Weights of a small image deblurring model.
Model: 40-pixel images, arch unet, activation silu, widths [64, 64, 128, 256].
Training: normuon at rate 0.023, batches of 128.
Rows from block 8, named by matrix and row number. Each number is 128 + 32 x the weight over the matrix's rms, rounded and kept within 0 to 255. All counts start at 0. Numbers have three digits each.
# q: attention query (model.decb.0.1.attn.q.weight, 128x128), inputs 0-127
q.19:174114174120142114096114207092099139181148177138166079119177115175092106133154176099126120112169163137169152108129157149156104097174182152097102040159142103088115136109084135111123154109093122080070164047108143188119113114075131150104101122124141090126108083105150147158086166138188116178147126124154166149129164126083172158124174144159104150164140111090071141129153127138138093106084
q.20:120148147093149139141135182129173112079130110141147097121128146141105097111123137173110154122088130130052144148112100099153104125141136130145179112131146129152164116126094155098198132129091092131089179140142156099147138151098076103087140083176173110165127145144102117137113113093124121138104128119143089080120121112139175124125173147130097103130132126118101108114132087115121105115070
q.21:154103146174156087081096131197151142110116154075110116146127104174149150070095120081198123150132089083071116095132125167122088069114111149157119116097178130171089161064215099089153096134100131124124125138128092112083088103130148159116098164109124112151131113132130130071102148122056157117198143152143069133083106117105130134100175139137077152137106168167136047129119182116100157117105
q.22:082134136063148112150088114193099161185096120125158195104126121072099109058175104146225191148168132143164118150134110152110167150150151146074211091165161083162160058170058125205154110114170126095143157151128117146129117174098134085135174170148147162092166135148111165141160139125095102163135112149093122175146092126134115103155162154168127120156120105101126171167107098118132085118052
q.23:162144179122128150117114102131112153154111142142126179090128146202127117151122141114127113162113127075123148187047136123130126110167119104089158108165134091123105144072121116155135127119126162121093118131061122082146124049140168070104112156133152096104128128089054155136080081080138134119155153092122127115140112146115150151217172101118084111172105142161131113117121155147128080143111
q.24:158110154117110148090096097104175094124105151154079103169130134150157163138101134169148102100137127159164154114169129114167103091116139142159111165106084165113139147125138125159055091150154163160070135117153146114105115127141101162157141139141139094121148120137145135166158128136114151138155115131096136101091116105093125142049125104146143156157097127133180136113101214127113143105133
q.25:126102150139136120160112138177155109112095144146119119166171168133190119131130118144157096171160141135145115095140134187157118115118116131097163162129136127105165157123138108128121128196088155112145116092107137120090095086134164117180143125109108117139161151122068143093164151126091157168191147163088091135086132112153129107107118100168119108139095161160134123141126134130156069102089
q.26:130103082136124113145175141115088154149116088105094146108078144076159121049138097162192198113164145142136133127209168113107151132121128154185136177122106106119115179127125101181089106130120076147125113106128109106135144076132106135118143131107143149148143196100117107130145178134076128158124156195139063212139174109126139077123148119149096088132128122063095212143176139084152133112123
q.27:130107165144140095165162126109117096104147150137144126125176152092098135101131105157112132093153161132111114108115112154121177129129078105138178082095116134096125142118151164156137072103152131120131079135109107168107051132133141112157095154150140122185136166181122143080079125144128132140169126154134096091110130138144136091153084085144106121168122139110095147106144073141161120115122
q.28:108118069127126117081168095127153120101089108127107104131143172098108110109121138143138120180172122130139152083077134159149138115134123072147147139160109149095144079092101167129137114154172139127128136087126194144145114157147115160211178125097179173112109145105110124114135161077093090162150089131188130095089161139142159098095128113110140165128090112135145113157175165151152134118118
q.29:091151129114120095134110139189087143079105068079099177119095081128124141086123120080144190146143130158082116112168145136074101147043148181155177213119110067174160116207178123062165086091113117133113102157149138066101134100070080122092186169114145132175103147134125132117181109110128149146112106155103121173135070115175137094093123094163104167139125104108035164087162111094156131139117
q.30:127105096137120080140121124209169071199103156104183108114111107075095115139114123060143137177087134181092155123114133110121137180107148136106136098099155115103136158151100095187176134137159171107099110138108164142164073164154089140164125121090155124117153112150172169135142139121159118136147095144136112120137177107123217162148136096112119183107128080098171087129109121130142117134126
q.31:047134092081100145169129120114121132110080111104132167035101179102219104085127041174058193150056030118126131095154134104083160144115149128176124094176092140148194128143126125145160142092183080173106156108174151038105225194174093128120163100106215205074163132098100125100177098151128068097087127158107109190120114046127117137136118227164199118140111088120094113133138141124123113180121
q.32:173124159176069121156119112144127139128174130139091104167113115083105129109147228149121099127124141142196135142162125115158107107116119096119101119110110164123054211160061139135127143080128136101162153169121142194073154158103133133058123131153175124143154143122196055102165145127167138172102134135100120104155193147162098097142088104140112090100104152082140203111108085114081130112167
q.33:109111111117115137087172080164114184058177127074126112077120183105139132136121117210085146115138118162157118120124169146135117133120080099186116149161132141112133131103149166144148122139152145195148118151133169126118148137140106116115083089158121103129097135138166111112132124064101118164134101105083132142048113172106122140155167140142155106113065117162119134211109128074129140114148
q.34:083119127116139093077106145138109156133125155123182112159125101163118160135109106075149085164148093099116104134147133158099094121122142151077178132126174168168112117176153074155114077109080116114100167073089108101123083156152125124163150171149090125131131099134106124153118132109123157167104126142132139133152127107121128124131156138152094126170141126131090109168115161104119132163094
q.35:159056063114091165138144137076147090139089146117168056128135154126164168157108125120058125120122109077130146166120148157161168071165142183099143095187129111085143158124094064108149145077105155104106178111130084123115110145133082153140109178113090111162152094144120135165153152185145128164089118105138158101179109117133125201126192107136126109150219141105116113113168147187101122163099
q.36:087105154089187163089136090048086112100153101156118167082107142159208135131078172146092151113110112135137136089138095088142141131174088157104117150101086090148112094142151146159083149150103129119092109093115144136082160091099161152126157083118085091140119089114088105176094142159097143102108140126119126174158109116138086120108120130164121129150143143123098194112131071113162145150142
q.37:071147120120082152106089156111137163087110112070182104114133158154156174117110040148085055139107124146103147149093156051180087108126140138079139114142119138112161062105149153124160134151079158060110177139097148101150116174125105143153167110141145149104095090117091164154124101157122102129123076105096123095104102099089178096115152128149093112100173024106157136128126119149047102123125
q.38:171132208133174151203103097175122167154147151132099076136156141118095103135129195140151085132083084188116129164119097133105177096125145116086162104140160068100106139216121144097152137126152140167081068128135128148121145135104166078091097107117125077097167165115154126103142120071128075125168166119125141106132128090213093118106148111124163138126112186134143109066066107103173117124116
q.39:139152139181138089127142162143089115101147136139150145126135113063074050143137100113165092123113150161144113090152153095108074080056091169097153127107098098120097192142180143043098122090110204126127115108114170144130146098158136115158149162140144145190139125149178086063138077118135145131156113151088102154110149091158122118092113118128095125134154140101079170169147064113140133068169
q.40:079110114113113083138081126084124130125196126155136179150148128131122110165151122127158166050155138131166157088141179118121169167101121155144159153132099121118087129126113089114081155161117158134112072098127123122102141094089169053147113115079087142143116144150122142160161125166121113107105155136113165121144114109149121099097089121088120114149150165121116178104136102082156089086133
q.41:143155135145150096162179103160140103077110139128042143153157169083116111198142128171119118206121093148127086149152157109066133108145080076163134176130120147123119141138181186115100100223170107207065110131116151115068186086107136158104120123097140119180139175107093130126128111116108074114113116155147076054097121128082072056121119132193189136141078157167164056140109165113172142120088
q.42:132125126150123135138145117162090109152097132162129130167124171096170087136085150121099111142120048124120149122109112139144089087127124119140082178132107152113132195180160167117099152096086175126117128106124150081085144126077130146163163149087107121145091146110093063103169094154084156164148101120125127111128130109163100100165090108163097157180105121157090170128132110116132168085139
q.43:148059165112147134117152134078086174150121115178112030152140142120126159063115184129089106143162165119111115158134174101137133105196106151110101099147122110109185128104117158111125140069152172135130165087126066143101125107094138167134171178092164111118103114106100082171096168053151093174124163139135126123136145120156156185166185180169107090133128164047103144104138094130129129149087
q.44:158083080158094145137121112086123139141173106109182139127113102095200142110152113139136102127090145111130120172134154162099143134134150119136119122143151115103138150142122103133154122068095108098122151180113169121164135160073117121154155174112093148111101120151158102115153121156140129105083113097133121083175110136149145108157151150110138134104124192150098153144126105128096169173174
q.45:178114093129209073143107172145124069098099131132121122143103088151163103097057089116132126069121148117099148106125099136103110113140140149137147087098088115175136099114130064116079101045149101113162144164099078143127093147147109089100144143130138123129106117124119125127089123111138145130131159130175162100114107119160168141098076105102110134148145143101121102078159118192154081103140
q.46:113017096128123100125111122097106121095108147097094100159185116121174113151140118146170160083183171056102146105191163160067174090146148162110141097191150096107127107120094077130115123118120163067121154132073108141113116105160087136084092118090122086146204091124135131169151180163120142130175115160152175143159152119150111193099124148129112104131156166109110121149175158148111154116192
q.47:151097082132100082188119144139171130085132083129118094164148137099179068119130152106188140114120211086104127120141090129084100128147111133104146127136139099135098140128178135089119047115145126147124134150109122152138118128193112095110134102146171133188118145120143111101167094116115124181128116140173136120137097155144129161097151096170163126151166149109139130132137133133115106087147
q.48:146126121122175056102140198099152124117105159138140171162141145103112061110085128123124148136183149086138111121122158081104076119187103136141133128130121136088085162065094161117138096119144150111101183092126101157179146163163106138156125170119132128127118158138111073086043142094111078157191139124132136125129104163131168174137154146129147154108102126109144115162149103168172084138132
q.49:090165162149149109150130190041121118102079134120151117119101107158109116153139104190128163115139131136123161094123126143154147134172139176118176138124136179024149131067168138124093135180103145109180169094140134055113099107154093092102105078085130094130148134104098085157083185120122164146131140168167167110151130088130182132082145136155121115146159138119137116116183152157121118128111
q.50:098083102065087131168133070078253169140136083138119072111113119098172175104099173097155087176153064149098094163118109151114132094129176112172114121138156112162100109168123087183157169092112127095122179149084130145127161166139087136172165163083144087137180154155144097123207144075145140065146144132093090103149118104182124166131127102173144105099146129091160114131109184107145158131153
q.51:121096142052106162141147098189135144173126115134102170107133181094125157116111210094176165149186125118148123149189094177104155104137155127120137174142109104124146100129106065111118150148134126169111114096117109111109106129169063132115136110121115134125137105105099157099171150096111165107147148182058137179139153120146099155079162145178156098155091108130141183099103164113121164138112
q.52:186129133141063122113125141150121136145150132126168118132123086049126114110098184118138112119137130132152119134152112132132126130115127155162081111103110150140112141171142135104142137130080157100150109083119126118085102136078144099127167100125111070101151179178161084167162170108115166146088130116081123097138122137157124120139138102116170100132118123125156125131130101117123129096115
q.53:087117077183209121128086143150180076091079131153112119129130104126136091145141100165165119162136137094063132110093150100108126141147133153139125146137148137153106099040184135136079134144119118134144150144109134092107100122121147137176151125112133115173106127083086135141146128181057129140157118137155145108146057103164146143088115171121112155140130137171132080147110208134086173135144
q.54:136128142070134185121135116224119151175149153140088133116136126099085036128120145115140185110132105137140114181152160135119102097130145113117138129119137091100139119132055175132114098153182099095123142104105114144126122119110125111182128126188145125128151136091128146128144148118084108178114147184091062161130119093098122136192173182161160123094082101146144146174092129192174103105103
q.55:117102102118110148112108098116102143140121089108100107111115138146171162078118088162130154076161139065110112125093141127079113123142124166176125147100123125126121118095142118163078125102091141100083151114068114124079095108118107140128155137122133112089103103101081094171148194103129132132168160113125205145123124145122090159105089093150082152111097104107132201125153175187111130092133
q.56:106147127136150123144129153148087111093111191105124173128149073111064111125140164134197113143177116132154168136136091113137144129128132163092168133131128127158117146131145165099168097095147135133152096144109112183124116087122192137114142164091179134168108120148164146114110139107150146164129150100119069102133146083124176095104134097113065144181131150150105132095146059133117128079069
q.57:157109069113095082163126155112130077187086174148137074133148136132110147109138135101132131111099191098157177052147089123117161054168134212081135093126123114171112135116068126103164146153135136113109111120069087151160191086113094169112082136114165118111134065110102145104086124114124129067177137104164139103133134080124098192129091121121147164115212145125133120171190103136142114116178
q.58:148195105171169152116143150132121182136111132125098118135139147090074104115155178143211188172162109159189185142080110103145141110133095098101145173124143113156101107118101145116101104147184108199067096045133162176115148124144190071179174176120165128195170192106102101140101108112060133164165128100198081131093174123152155101134203085117117110208100180107085127077136094141188104083075
q.59:141120154114130112125157126109106129154155140184111136109173166142172107114091093130078099085143148117129146147119122084152116068124128105157132118151171112140159176138079175115123063083142149093156203161106137113127135132147134146160119146138146127155130153053110129132062117154129109131103085144143160147158074125100174162143171128100143129108116172118158107110165152158128114188156
q.60:164135146177148085079101170158121104173141150170102110153174119184126122101141104145116143147086124120152087132183164111128111152122155104105142124168161135127111181132122125147121174171178200132112125113134165151163168098136155124139133074156138125087098102097151132145051137113113070121104141112113186110140139136100137083153126156088144168123119164144076152103130140093103094152135
q.61:151155152145121158103072123149144112126153135137096089066088120123106091173097083156095094098082114147154089191102127079186067104157087156161096155133154147072067191128157185125096105159128162136100146120116181108089119097078149121111128141158098105107032134151157173136098159161098114159140103160122102145114157162128126107144151159116147157096089086134148124148107126105089154127118
q.62:107178101116136147159109124161164083183163149157135095092143130147150117196109117117105095155120210117107113230157176083113044130119125089081123134140164120093122117098027105162133098166168146173071097123142098131120120158165089099089165181133176190124147107154093136123133148212173075146135102162135140153138133149066116146154129181116143144072149119098107095171166171071104082182164
q.63:112159198132165200150101079140108130153131150171119107120127141111055149123098159094138135164139146155133099206117162135112023137123172132094073117097157076089106158129096163143102149098149142165157051117125149132100146091120216129130121133174146112116111140096182118187174141129126105149161138132150178127121151150153072152125144115120104087033133119080117179166118160153154195151150
q.64:138166150105149138105149103104116125131134120135162089107090213100120106107084095120065128097046068121108126150073145071170070069096123088087098111113105161076118138122130149115146178170153155132194120212121127150073109159131096194111112140129057113058068075153159143136084153108157105111138116129109149137090095103156150107105121120090121101089120061097144100141119112128083120130212
q.65:132130103170097098062091140182162110140173111103123115148149096124090104121139120114122075172166160073181124163128122146135142096138152092163136168125123160076077178071158090100106181130142156154116130169194105202120102141137131194137121156136099147143119150194198148115116143099176140125059170157139139101153151153145108163098103186194148167146065084137148116129140135101089192130161
q.66:096107166164193112081174106182146110064158136100087091092138129105164086100104087097063134166125164143135143144100114146117110192165060188117052170096120063127130130159249113102132107126096163126079143096148167145133111140090049040123109152051186049130128105112059110161096097111103071190108159123111114141094139032151121197146128132223115139185095144114119081151082114118165072133104
q.67:189152119167228121185130134105136102117155179165044134086168148175153089168126177153142132156109195107138128163137080153094118200169128148168096082146153131178150181111169119146078142098107111182125145143169163147181092151143143123139161157131144158190124132141136153087128096143125058171075162122142148112089151098169066137149073166074083134103153192067126160148112163111092167208162
q.68:170125120150129092133154155176152109100130179123129114080138106152113130095172122097077064086071124183148142138141096149120159160044145138115133098109129141194159189210141113104166120130111118144063093173188167169144163142074085159157164103129085127095101074183196145177156142148177115123120161121102089092134176106119086075157104095114144102112193107114121070128173082062129126131073
q.69:117105177107074068167136078111119112142101091048184129079106097114119100153088074120131161138078119126100129112172114178144152154114109130145161160106098141149144141102143115101121155098096118085121128158113164054097094102090104086122185078119067086142159137185133129157183144145109187155174054157120132135084139114083153074111144145153077121148102162169169111139116131129161119101099
q.70:165158114134121153154174130137112163133088125112122091123130135153145128132156126145123118139100152185189070131104106139085185129115139111188128130154145163151123073148115079143124136172117117123157099141120141074136089085160182125146106132139135137137164130101150172123147131129129060073105129139127177150161086098136091114091134096146187153091176085108155115136067131165156124123159
q.71:141121106101118129069148093130158125182138162109186107116089148144136112138116158155128186147162094117146100071130174151113139082172130103169117099113110111093099160142188177165099128171104051177125171095136145083095142132142107138171104127114091107142146128110112097096129117109101099118163118169171162143051166133087084142094120095137181053089117162183124139077133157165108078151093
q.72:135092120095108072141178117102114145161114133106153123120137094098100127122113127107136165075088107144145114054140158178170160140083103095100115126135140147142149186202141155103130095131141111133108094130085094115123058102074123126094084135087079122128137139145114133087117171077130191108172152089090136069123093142139118109141155122137102133135139165102140151071150141122162143132094
q.73:106116153105120162152125154158155160105092127180083180096097165032064166127112187113132155109167147131097142075099152103134134115077109160118141139117107142103133134121166190103113109152127146152141167146109107069104123141118106110129160114162156137150123137099150089122117083045104122124163129129115104167138140175154143147111162083080121095139145153134174080111116108143137067110095
q.74:141124131165089112132121154138097118124117102123123141108062102090100157139142153090111087086170065129089144093119131170116163108146155206160114131102169100094069166120186123119080096143108186141207170116140097141107147124049139086149126144142135137123097173130112112091188127184132175096138143202174114133132153110075118156182179105091134105107142120135121095104145114125122134112140
q.75:119082150159115102047076206114142151129127149164075075131122166086110165139115142126098113108137095121138136176135204145105092157150100193131109103086149101123098139119128162136123137150168200128120161078139130139097145142118113231104082136161083103042067093104147054167049138147141129124165143098125089112140134122096156141176146135133142156190135104092126134141147135178138079184127
q.76:092096106090106090182118048123162113151106158152177141125095099177157110132139140114178163108138125150084102085188156149113125131086177140138111090114099089171122125141151120119172158197129078125149106133072125087100128084106116132145130076192101091179154105125110171174197166140140212124146098137119129180108144120072107132110161158091127106080168130140156146117104168174111172174122
q.77:136123113110106182101094108049084130172124174101171181137099148171152137100111044106092074102127178165116125120156214161140156145127127128127170077127049127161108090153108150151139096090090107115125107106080065145116117085145168170117059105171098102080100130116095110182114160168126189103144114184072152174147085139089121086157104060107121120106122174100096196170150130164162039159128
q.78:158106150179062111159145121128137156176111105108106095176093106103109102132156080100148116059119114154122108071135154085159114120094130205167106042048107144096159174167112091153141127110136130116150079178091141105168108148128114103086092102149091089079111082151174136107134123160140126090120122136099156160101142069071178103167105085102139103102059093161180064139122089124090083072104
q.79:115128141151129118141148160130101124177100171157100147116180169101139143116124153179100169083117173145154135140152160084113168146130114135106143146137087144112137170128135129109141170138141155067124158133183103189127143148101121194084103118110095109107123145120151114152096186137145122080160191119112115105161145167122131118094120168181080172141142129052101130189163097123096147079110
q.80:098120104159154126115144128095133165145064121138085133146174102069166128161189143164195115124138137153173168149139152217116155196134166133100106124113100117166171080152136145113139097133154080157148103148172119082154098178183131102153114123159126148116133144112114075150136133120136155103151188127156125063091147123149147076123138096098139160174084147093140095122083093112144142132042
q.81:123131096086111109102154142139124190110148151104120107112152108117124136074209190122121144094147094062153150149105137144089157112066147131134134084169195181132114176137138060134184185155149097137111149062093154133141135097082194139110108135140167129088125140121129133077112082111071177112096107098080141088136178107143123149203092095148141155150150094172088099124145177173082146126123
q.82:112128156177145141077130125144120114088162142173148078174095100170136103130097070124117133133106081161127133156069170118118033143104127157155120122110127126058134197089105103121159143071129124094137128111133176126110071117084108183166120150127132117107099126113169152176087128111136105173158111046186136156120111162077226142171149127160090166091153103093120158189187152176106097147081
q.83:129132117118144094110109089155144168170145181151119119141157111156094110135091097124113143154087166081083159079099128104117089101150129122105091112115171156093084191116172108141168090096125135140153203095153139093179171125146148198153150120149139153114110143119097088127082112103099082152101112137169156160130149107115164153156135120137154125063094173134115142065167167112145095134106
q.84:143185128161162099091138174103123129165107150133139093154181102155095143102140134111119110134091123119127153116121085087123061091149155124132100125148172134107052135106163140114139125086156112094127204134140107119081179127135201112126117125113172181121133129090142097090114127113060087113108128151139145141119108110106094134124113151092136106115117150097089105111151129168120132152141
q.85:194072160126101160082135138112134147142147154079153146160125132117158107120102160146132156153114137134169160132139181121146157047146120123084136127088153153100152101146072111128175086096140137114065164133079073125098101129071144118133105143206154140146134141141116113145080159092132157196185085099128120168071169113130173106148186155151067104155159152182106127101123089194151141123067
q.86:038115096113080125102084126109166111148068114115157097118103182110121138185080158035136113125176118068084082115121183166166084104153128139123120099107102124125119114089160155124108121101126181131152115136089123133084154135170096202100054129120121114137061130163114160127155115119126144134169093152093100158130164154197145149102192133081122152122165123133163099125156114158094125100130
q.87:181088161170086159129133204075145141208132134158174091205122143134146152131072217077123173088177153139118110062150167042108170095150137147120183114092154146090130059138043103105147120083114154136080189117078092130084152110079116070106102058145114126109180110160109092091088207111118169120190115156171165141159195079061117173131122084057168124126120150170060120105115107139121073139149
q.88:162085140103163083155186106110103144126150081162074111142136151090146136153167120174200145145143129182161158141143144107108122119126128123110130161111109126119139100127088123156149076143130175116106094143098159121108120160141149111202073142117129130141241143132121116151120185101143071123120167103157176185187158083172115127105107062168139113065149151105158128216122091063156109090122
q.89:059109105091104089150158071170155131069103150083125175097100108095098103144129139104153198191141087125130130132124113193095161129134128136131124177142113175166173103150174045120135102154144070184095135097157144111080051106137053141130144135089136156109105169137106180143148104109124154160066132130081120118143110168103129076111129088195214102145103162166134140175121189098105155108081
q.90:066126137087116135130140096152089163071119082148102145084089142136158123089113089150170160109138112128175075214144164139098104160165185133159148180109114094137157106099113110127122123119113105140072130130120091112158156124133100146137154156178164121090106092090100104188101089140129137172080145128135106092106113144122080102182141118141086120115153154115108159180134142154153141203104
q.91:085111128067072088109110076115123141046078133141161210074079158091105094119075119102171150108124106107111134109190105179104146172128089132115155168128088136165102118125146121151118056096167135139161078072097164136078092115183140164204153146125112125166139146160145123098086140054101196088176057102104071116033075151087197093132123131158161147146132122152127146173145129211213144095117
q.92:134087098067084117110154133047090054139107086133080111177115114108199157152093152159096123106175130152156142070156159119187145135133152159134130076146097121134098065114077132119112160137169124113089089148074128111115106147141111167139013100104101102101146072147112086155108182114145216136134120130152154174169170105122100107118135155153162127122163157125091182166158159131138124116154
q.93:100174156131137194109076156120142164166179131110085076082179099144118115134180142137092067100091144056155121140133109104174123173172097101140094144130160139108116160120171112122085125148078119086158115132139083140200129125160110162071103103118144067103067101101139104127096137164115056139089134120139137137116131117165138155120080141149118132106178101092177129133095120112129112140183
q.94:087135144173197049106127124209160156125141165132120086099151118118142161182218199158209172109136157089109181103164091103061163148117094118134116166136154138134099159113133115130122129151162092128133112136160105137156152148129151171129134080123177170107191171097154069089161138171077088115125125183124107145074154124174143146119082119105196155105103141150117094086138158030129132108159
q.95:110105142125138135116145111092162141125096121104157106114136130142108125023133116151106094128086160114166154142105094108129126121129135184094143163124143117095076145130145098114139100053076156141068125091139122131096132104117113116080109134130116116081085113107153154114106109158127121138133103078100128152041176137142170136116183182143132134152150109128114118101134132180129161099166
q.96:141131170120112121107131114153095083155176164126153093093072164193130128122085073084045053102086203088128101180099124145163110132116154169140139083111100094125141204129190100142121124109083168070121146170233158167135109132145087181118122113107083081045083080171122166165075120171129065142107104125113144114076124125097142078114106136118132135119109092143129045133161159142093085152148
q.97:163138100211074132125142131214125136094147120169122097108128133132147152118143102153126127155097118098108090119187099182101133110087153144175094138119126170125134144138146113119138181144117092136106132145184143046139128139080108145169100110167092131074082149172194109098157160090118118118114140089158119136150092107109128128222098114113145170086103125126156131110112158112135122135084
q.98:089136172120166132111110127125076158094196114198069142069101128074118069129094092124097150167145079145119130144116177085139085140154086143067099147089124111111090140150204197097115105125120168125198139093074177087063178108107113084110124176111127117120101132068114089164075152060125000122163160148126119165154100110150115137131163125172089093117127162111102177181099107078160117133087
q.99:176146164184130176126126160112112137093133096135089106121108134078113095108160115113110124128094106175132150171135122087137092105128137130124120186132131123156133140075184133130142155137127194130159100193100161133095179131136142165101087140181115169102139107143188168107103120133115085093100152111103121143108100189200116071152163114069098142172108093124148091097104111152093194138134
q.100:178164158172110105070140130152124106118139118131120089171109083202120093120137075104131079100017118162150100096048118069177117130111135108092069125111151156091132182152121113102163125150118156068194162226165148161122079131100059168112146053162081103108090096204215190127118184152162063124106109079145160108134168106117178128101072129150090162092129013111159063113117086125086163095149
q.101:060160117118135105153128106103104115115171078104105168117114125121090150134106166108106145080139155091129125188151148161144080145069154128160097128100131128137157100103086111130096113133106131107147122165187105148116110132132082125081154134087143120172132053128121165143159193122118153130123122145122130119180133136135091219134087136141117114125178117146132133160162160069119141145162
q.102:109126147179078151149096134124173116159126115153140122146110169184094183089198145124127137112156127138182133172203190095091169136168198121192130108111112173135127076099128143165086157177151082179126142182131092148130127094145121195085107097201082147068086084092127122183128182160173162093101150196156189109128109119101024137079107127099172109125183103106195131129079119088171134166134
q.103:116139076166108068079198124146193090192076126143072058135110149150169107204152177146094115138170088118164121141099159127177133108154149056151120095140121131060147127081124170122133149188151112150155151138112173164130086169170075214223092123117067103094167126131156111101126140130105139142125102151140190103123154137102148153111141114149161127091129081171149107157118151139018143160135
q.104:103059128091153091160168079185123125079167093060099201153141122048164104143183211143216167098183137088152143104207153201077240110064093128128115171111080115152161091198121119147137077139134105170059102096085095073077073097109102055039174118053120149204223127104077092122167140059097210112162147138046134081065139075188088089115097102184170132177128161150119101091128107138179158065073
q.105:127100169102162136093126155153119158131147092088106166119141165157114147115053117199144105100087174074118139173100126089134096140127157118108121137134122133146132169134145155163113130131106157148158206184144114104119082128092155063146107057145130105120153078150062135103084103120057072169163079101120151126093191101131112162127077155110134125143162118171102112091140171146184121187151
q.106:147130122174175096147178138153162137050113070055135141107079072125142143112086093073090132157107072167111124081137107141113177091110119204171081164141120079086086150138179126095130137138137144136109106162166142111110140057118119035147116195093123115142195183131116187116220165136134148179102116097149114141073076104119043138163139149129130138129136122108127140122085152209098188138108
q.107:161127119075168105066150146108126122112095114120167155174129111094148132129118131144137184161145169144145119085126133137107130126134098095152078127138148122149083054142135159126132141134117132071146166087137171126107110114135160121195146128102151105105178137094078123116112132108095083134142148084149169116146136130093136113083172101179106156124166111179097075161094165143114094106090
q.108:085138095092126096147142112115110081119086088075139120145137121116162117148127122038141108093165091091113135093133170208137151107082150147157107118102074095131148147126180135157140126159103124095128088158085109179116060126165178156115115162080085125115159117181057205154171125145191183109097202190125163135168121132112118106091142107142145112129161125152096106137137153106127161121191
q.109:130150131038157139098107133058083087079166118125127189137119100184174172110115116130119096088157119116132123199139180164110110100089164099121168102197106114103115075099025108133119156100075105121115099118046068145161160145144196134081101198102072122108101113133095208153128147159114137083154113171085096172158106106112098162137107143113064111132176168080120184165176145173104129179227
q.110:138121124192136085147128121131128064127077083128155120140139135129146113132173179149139147103123090180173127117120106123107185121073131097158127118072090081148118128156123089119084092112162110152160076218137171142144076147111113062145154067113092145134175139168191104115194154138146164170166120170121123094121152103094102065134116142104140127157145054147145073136109073060084175082085
q.111:117118150183118110122161094108115154120133136090144116150082076146050115075126119045084133125150120169153135080113101097111166135157144141117095125126092129162129172146129118126175109113171117097132082097120155138063148129106127139162150117145113162131143081148151159166117161172113129102163106082138111131102093123107079107157128101194122127161135118111164098102104093190175155151135
q.112:179095129102121118128135129151101078117145136093116165154092108090117069121149108152165107149121143205148140106148120175093136179127134094152105103115116109128141156162071041101092103154141127140130062139163173075136124131104105101176118110137138133195195138174163148113148135175100073118148128142130183100225153160125101070069121179159161123087100199079147153104053118088116110146129
q.113:129150117151067094094143096121094106195119163124145090146162129186175137088194148102056120087079117094137137140136102115124119136100138120115155144140185153116067156114070086162142175130135137144094115094128116144203146082131170133122078084169112137067121118101145143127105161175137178100102162102090150090148174120132103111128103156103156143089130121145116137113150176143081111113156
q.114:046137142192075129123106075168095094103099115111133166142167172152091074123098103190135139135112115086149161145170140167151062104169112120115149155084083130143152183130117132118121108113089171112103113100168125122104117162137118184176218118149136144136106131113093091155116131097160179127171131083145107076078143152134185083098125173174111124175133138142144114148168170177110187174055
q.115:115113124156149181040107174076110126156142168170064059163171185192052134129097145102094117125065112106129110111078146089123078088129143128120121142089158127092090157168130153136163120108148129143084139124157117109109199178154135199097071119110126106083092072121152128090084163112137064127139149105153162130123122134149118151124141142136159112182182090064105140080152142105157193165188
q.116:198145117196157120144116176150121132068060176180113142141106162130188134127167196108162122105131164159139212126141103104123092079182168152146102097091158106114131124065076148134139126089130144090121167130132101181180165111141156111148176208200168186164125183142158145083148128104154146165116126117112119131156157114126110149126160098121137182122107102140109115099129149100151142087104
q.117:137139146117122142099124158100159077159129122075097115144179134163075188093155146128123105064072153082171111179131138117099100136121120138146138120087123162063126141137119126112134100097172147061095102143170071175170079123160136150135105103102143171107126144110103098121096131102104096163067164076123127098077151166148200162167102166122119122105091087150115092132172124091083130141126
q.118:139146097119126126128131088157102007127105095156189112165119113159181126133076121078152057096159170052088177102178085172118146097158158223199105108098136078082086163121119137136124114124135154099105140134145189134151081150179126124142146118076088031162107094100142114078163128147149203197215024154157105158108164138077161141108130183104118172176113130087173132089172099143100072078207
q.119:178123167097125163152075146040160109208098088107099058141160094181132240125087191107089081101174173026127136075124090104196183102118146106151158086213134146088126090130065080121153111117150169071061105154121073147151163171176207104086073097079191150115187115099064144090090143116130146134137103115152131160140141088150127219091085130056168132124108150135116077086160148106093088158121
q.120:141147151185083078135145106165141162166145160108137114090120136132052123186177148066143132162073128177172148108158167147095117138136123156094133133107099126215146165145159160115137110156088225160117102119110155124150162125127097101177083116138101170173175120172125098117150179131091109070144135094128138085122207108145113111156133087112178130094116126150098079090137103077129112170059
q.121:090142112080035078138126081121096166092072129129140123119102088155104125125158129129140142149166071107092120155182122161116130150110157150145115101139122149161148119158134084107162162142153091153134098140140174132123096155125124122148121141105138103116124120144145133096174115145125167101147107094120084068093090113144128122143128090151129120156078121162146135143123170150098148090060
q.122:079154163091148161142098035135073148089206081110117187079076137108142085092112059154146130174102129108198105192095188184109110162149135094127188203138197102095130120135098117152131098130127102105125130078118126070111154078120184091098168170152136200167167158089058137146105095108048085101108137149065128125102066136117076103120116162172073062099171113123097161122074133170169112161163
q.123:110106161127170113090112119199139132063121152113171142136103111135089112075119076075094162137059142110086167142063123141114102150122109172128096160096131091126103127101174059162169087112137157134133116124156118137148087096156074156195126158119095127089096110158147140185142145043075159162162106080116114120087099182114134134144135142183108163173113139099127057127181129184141109105123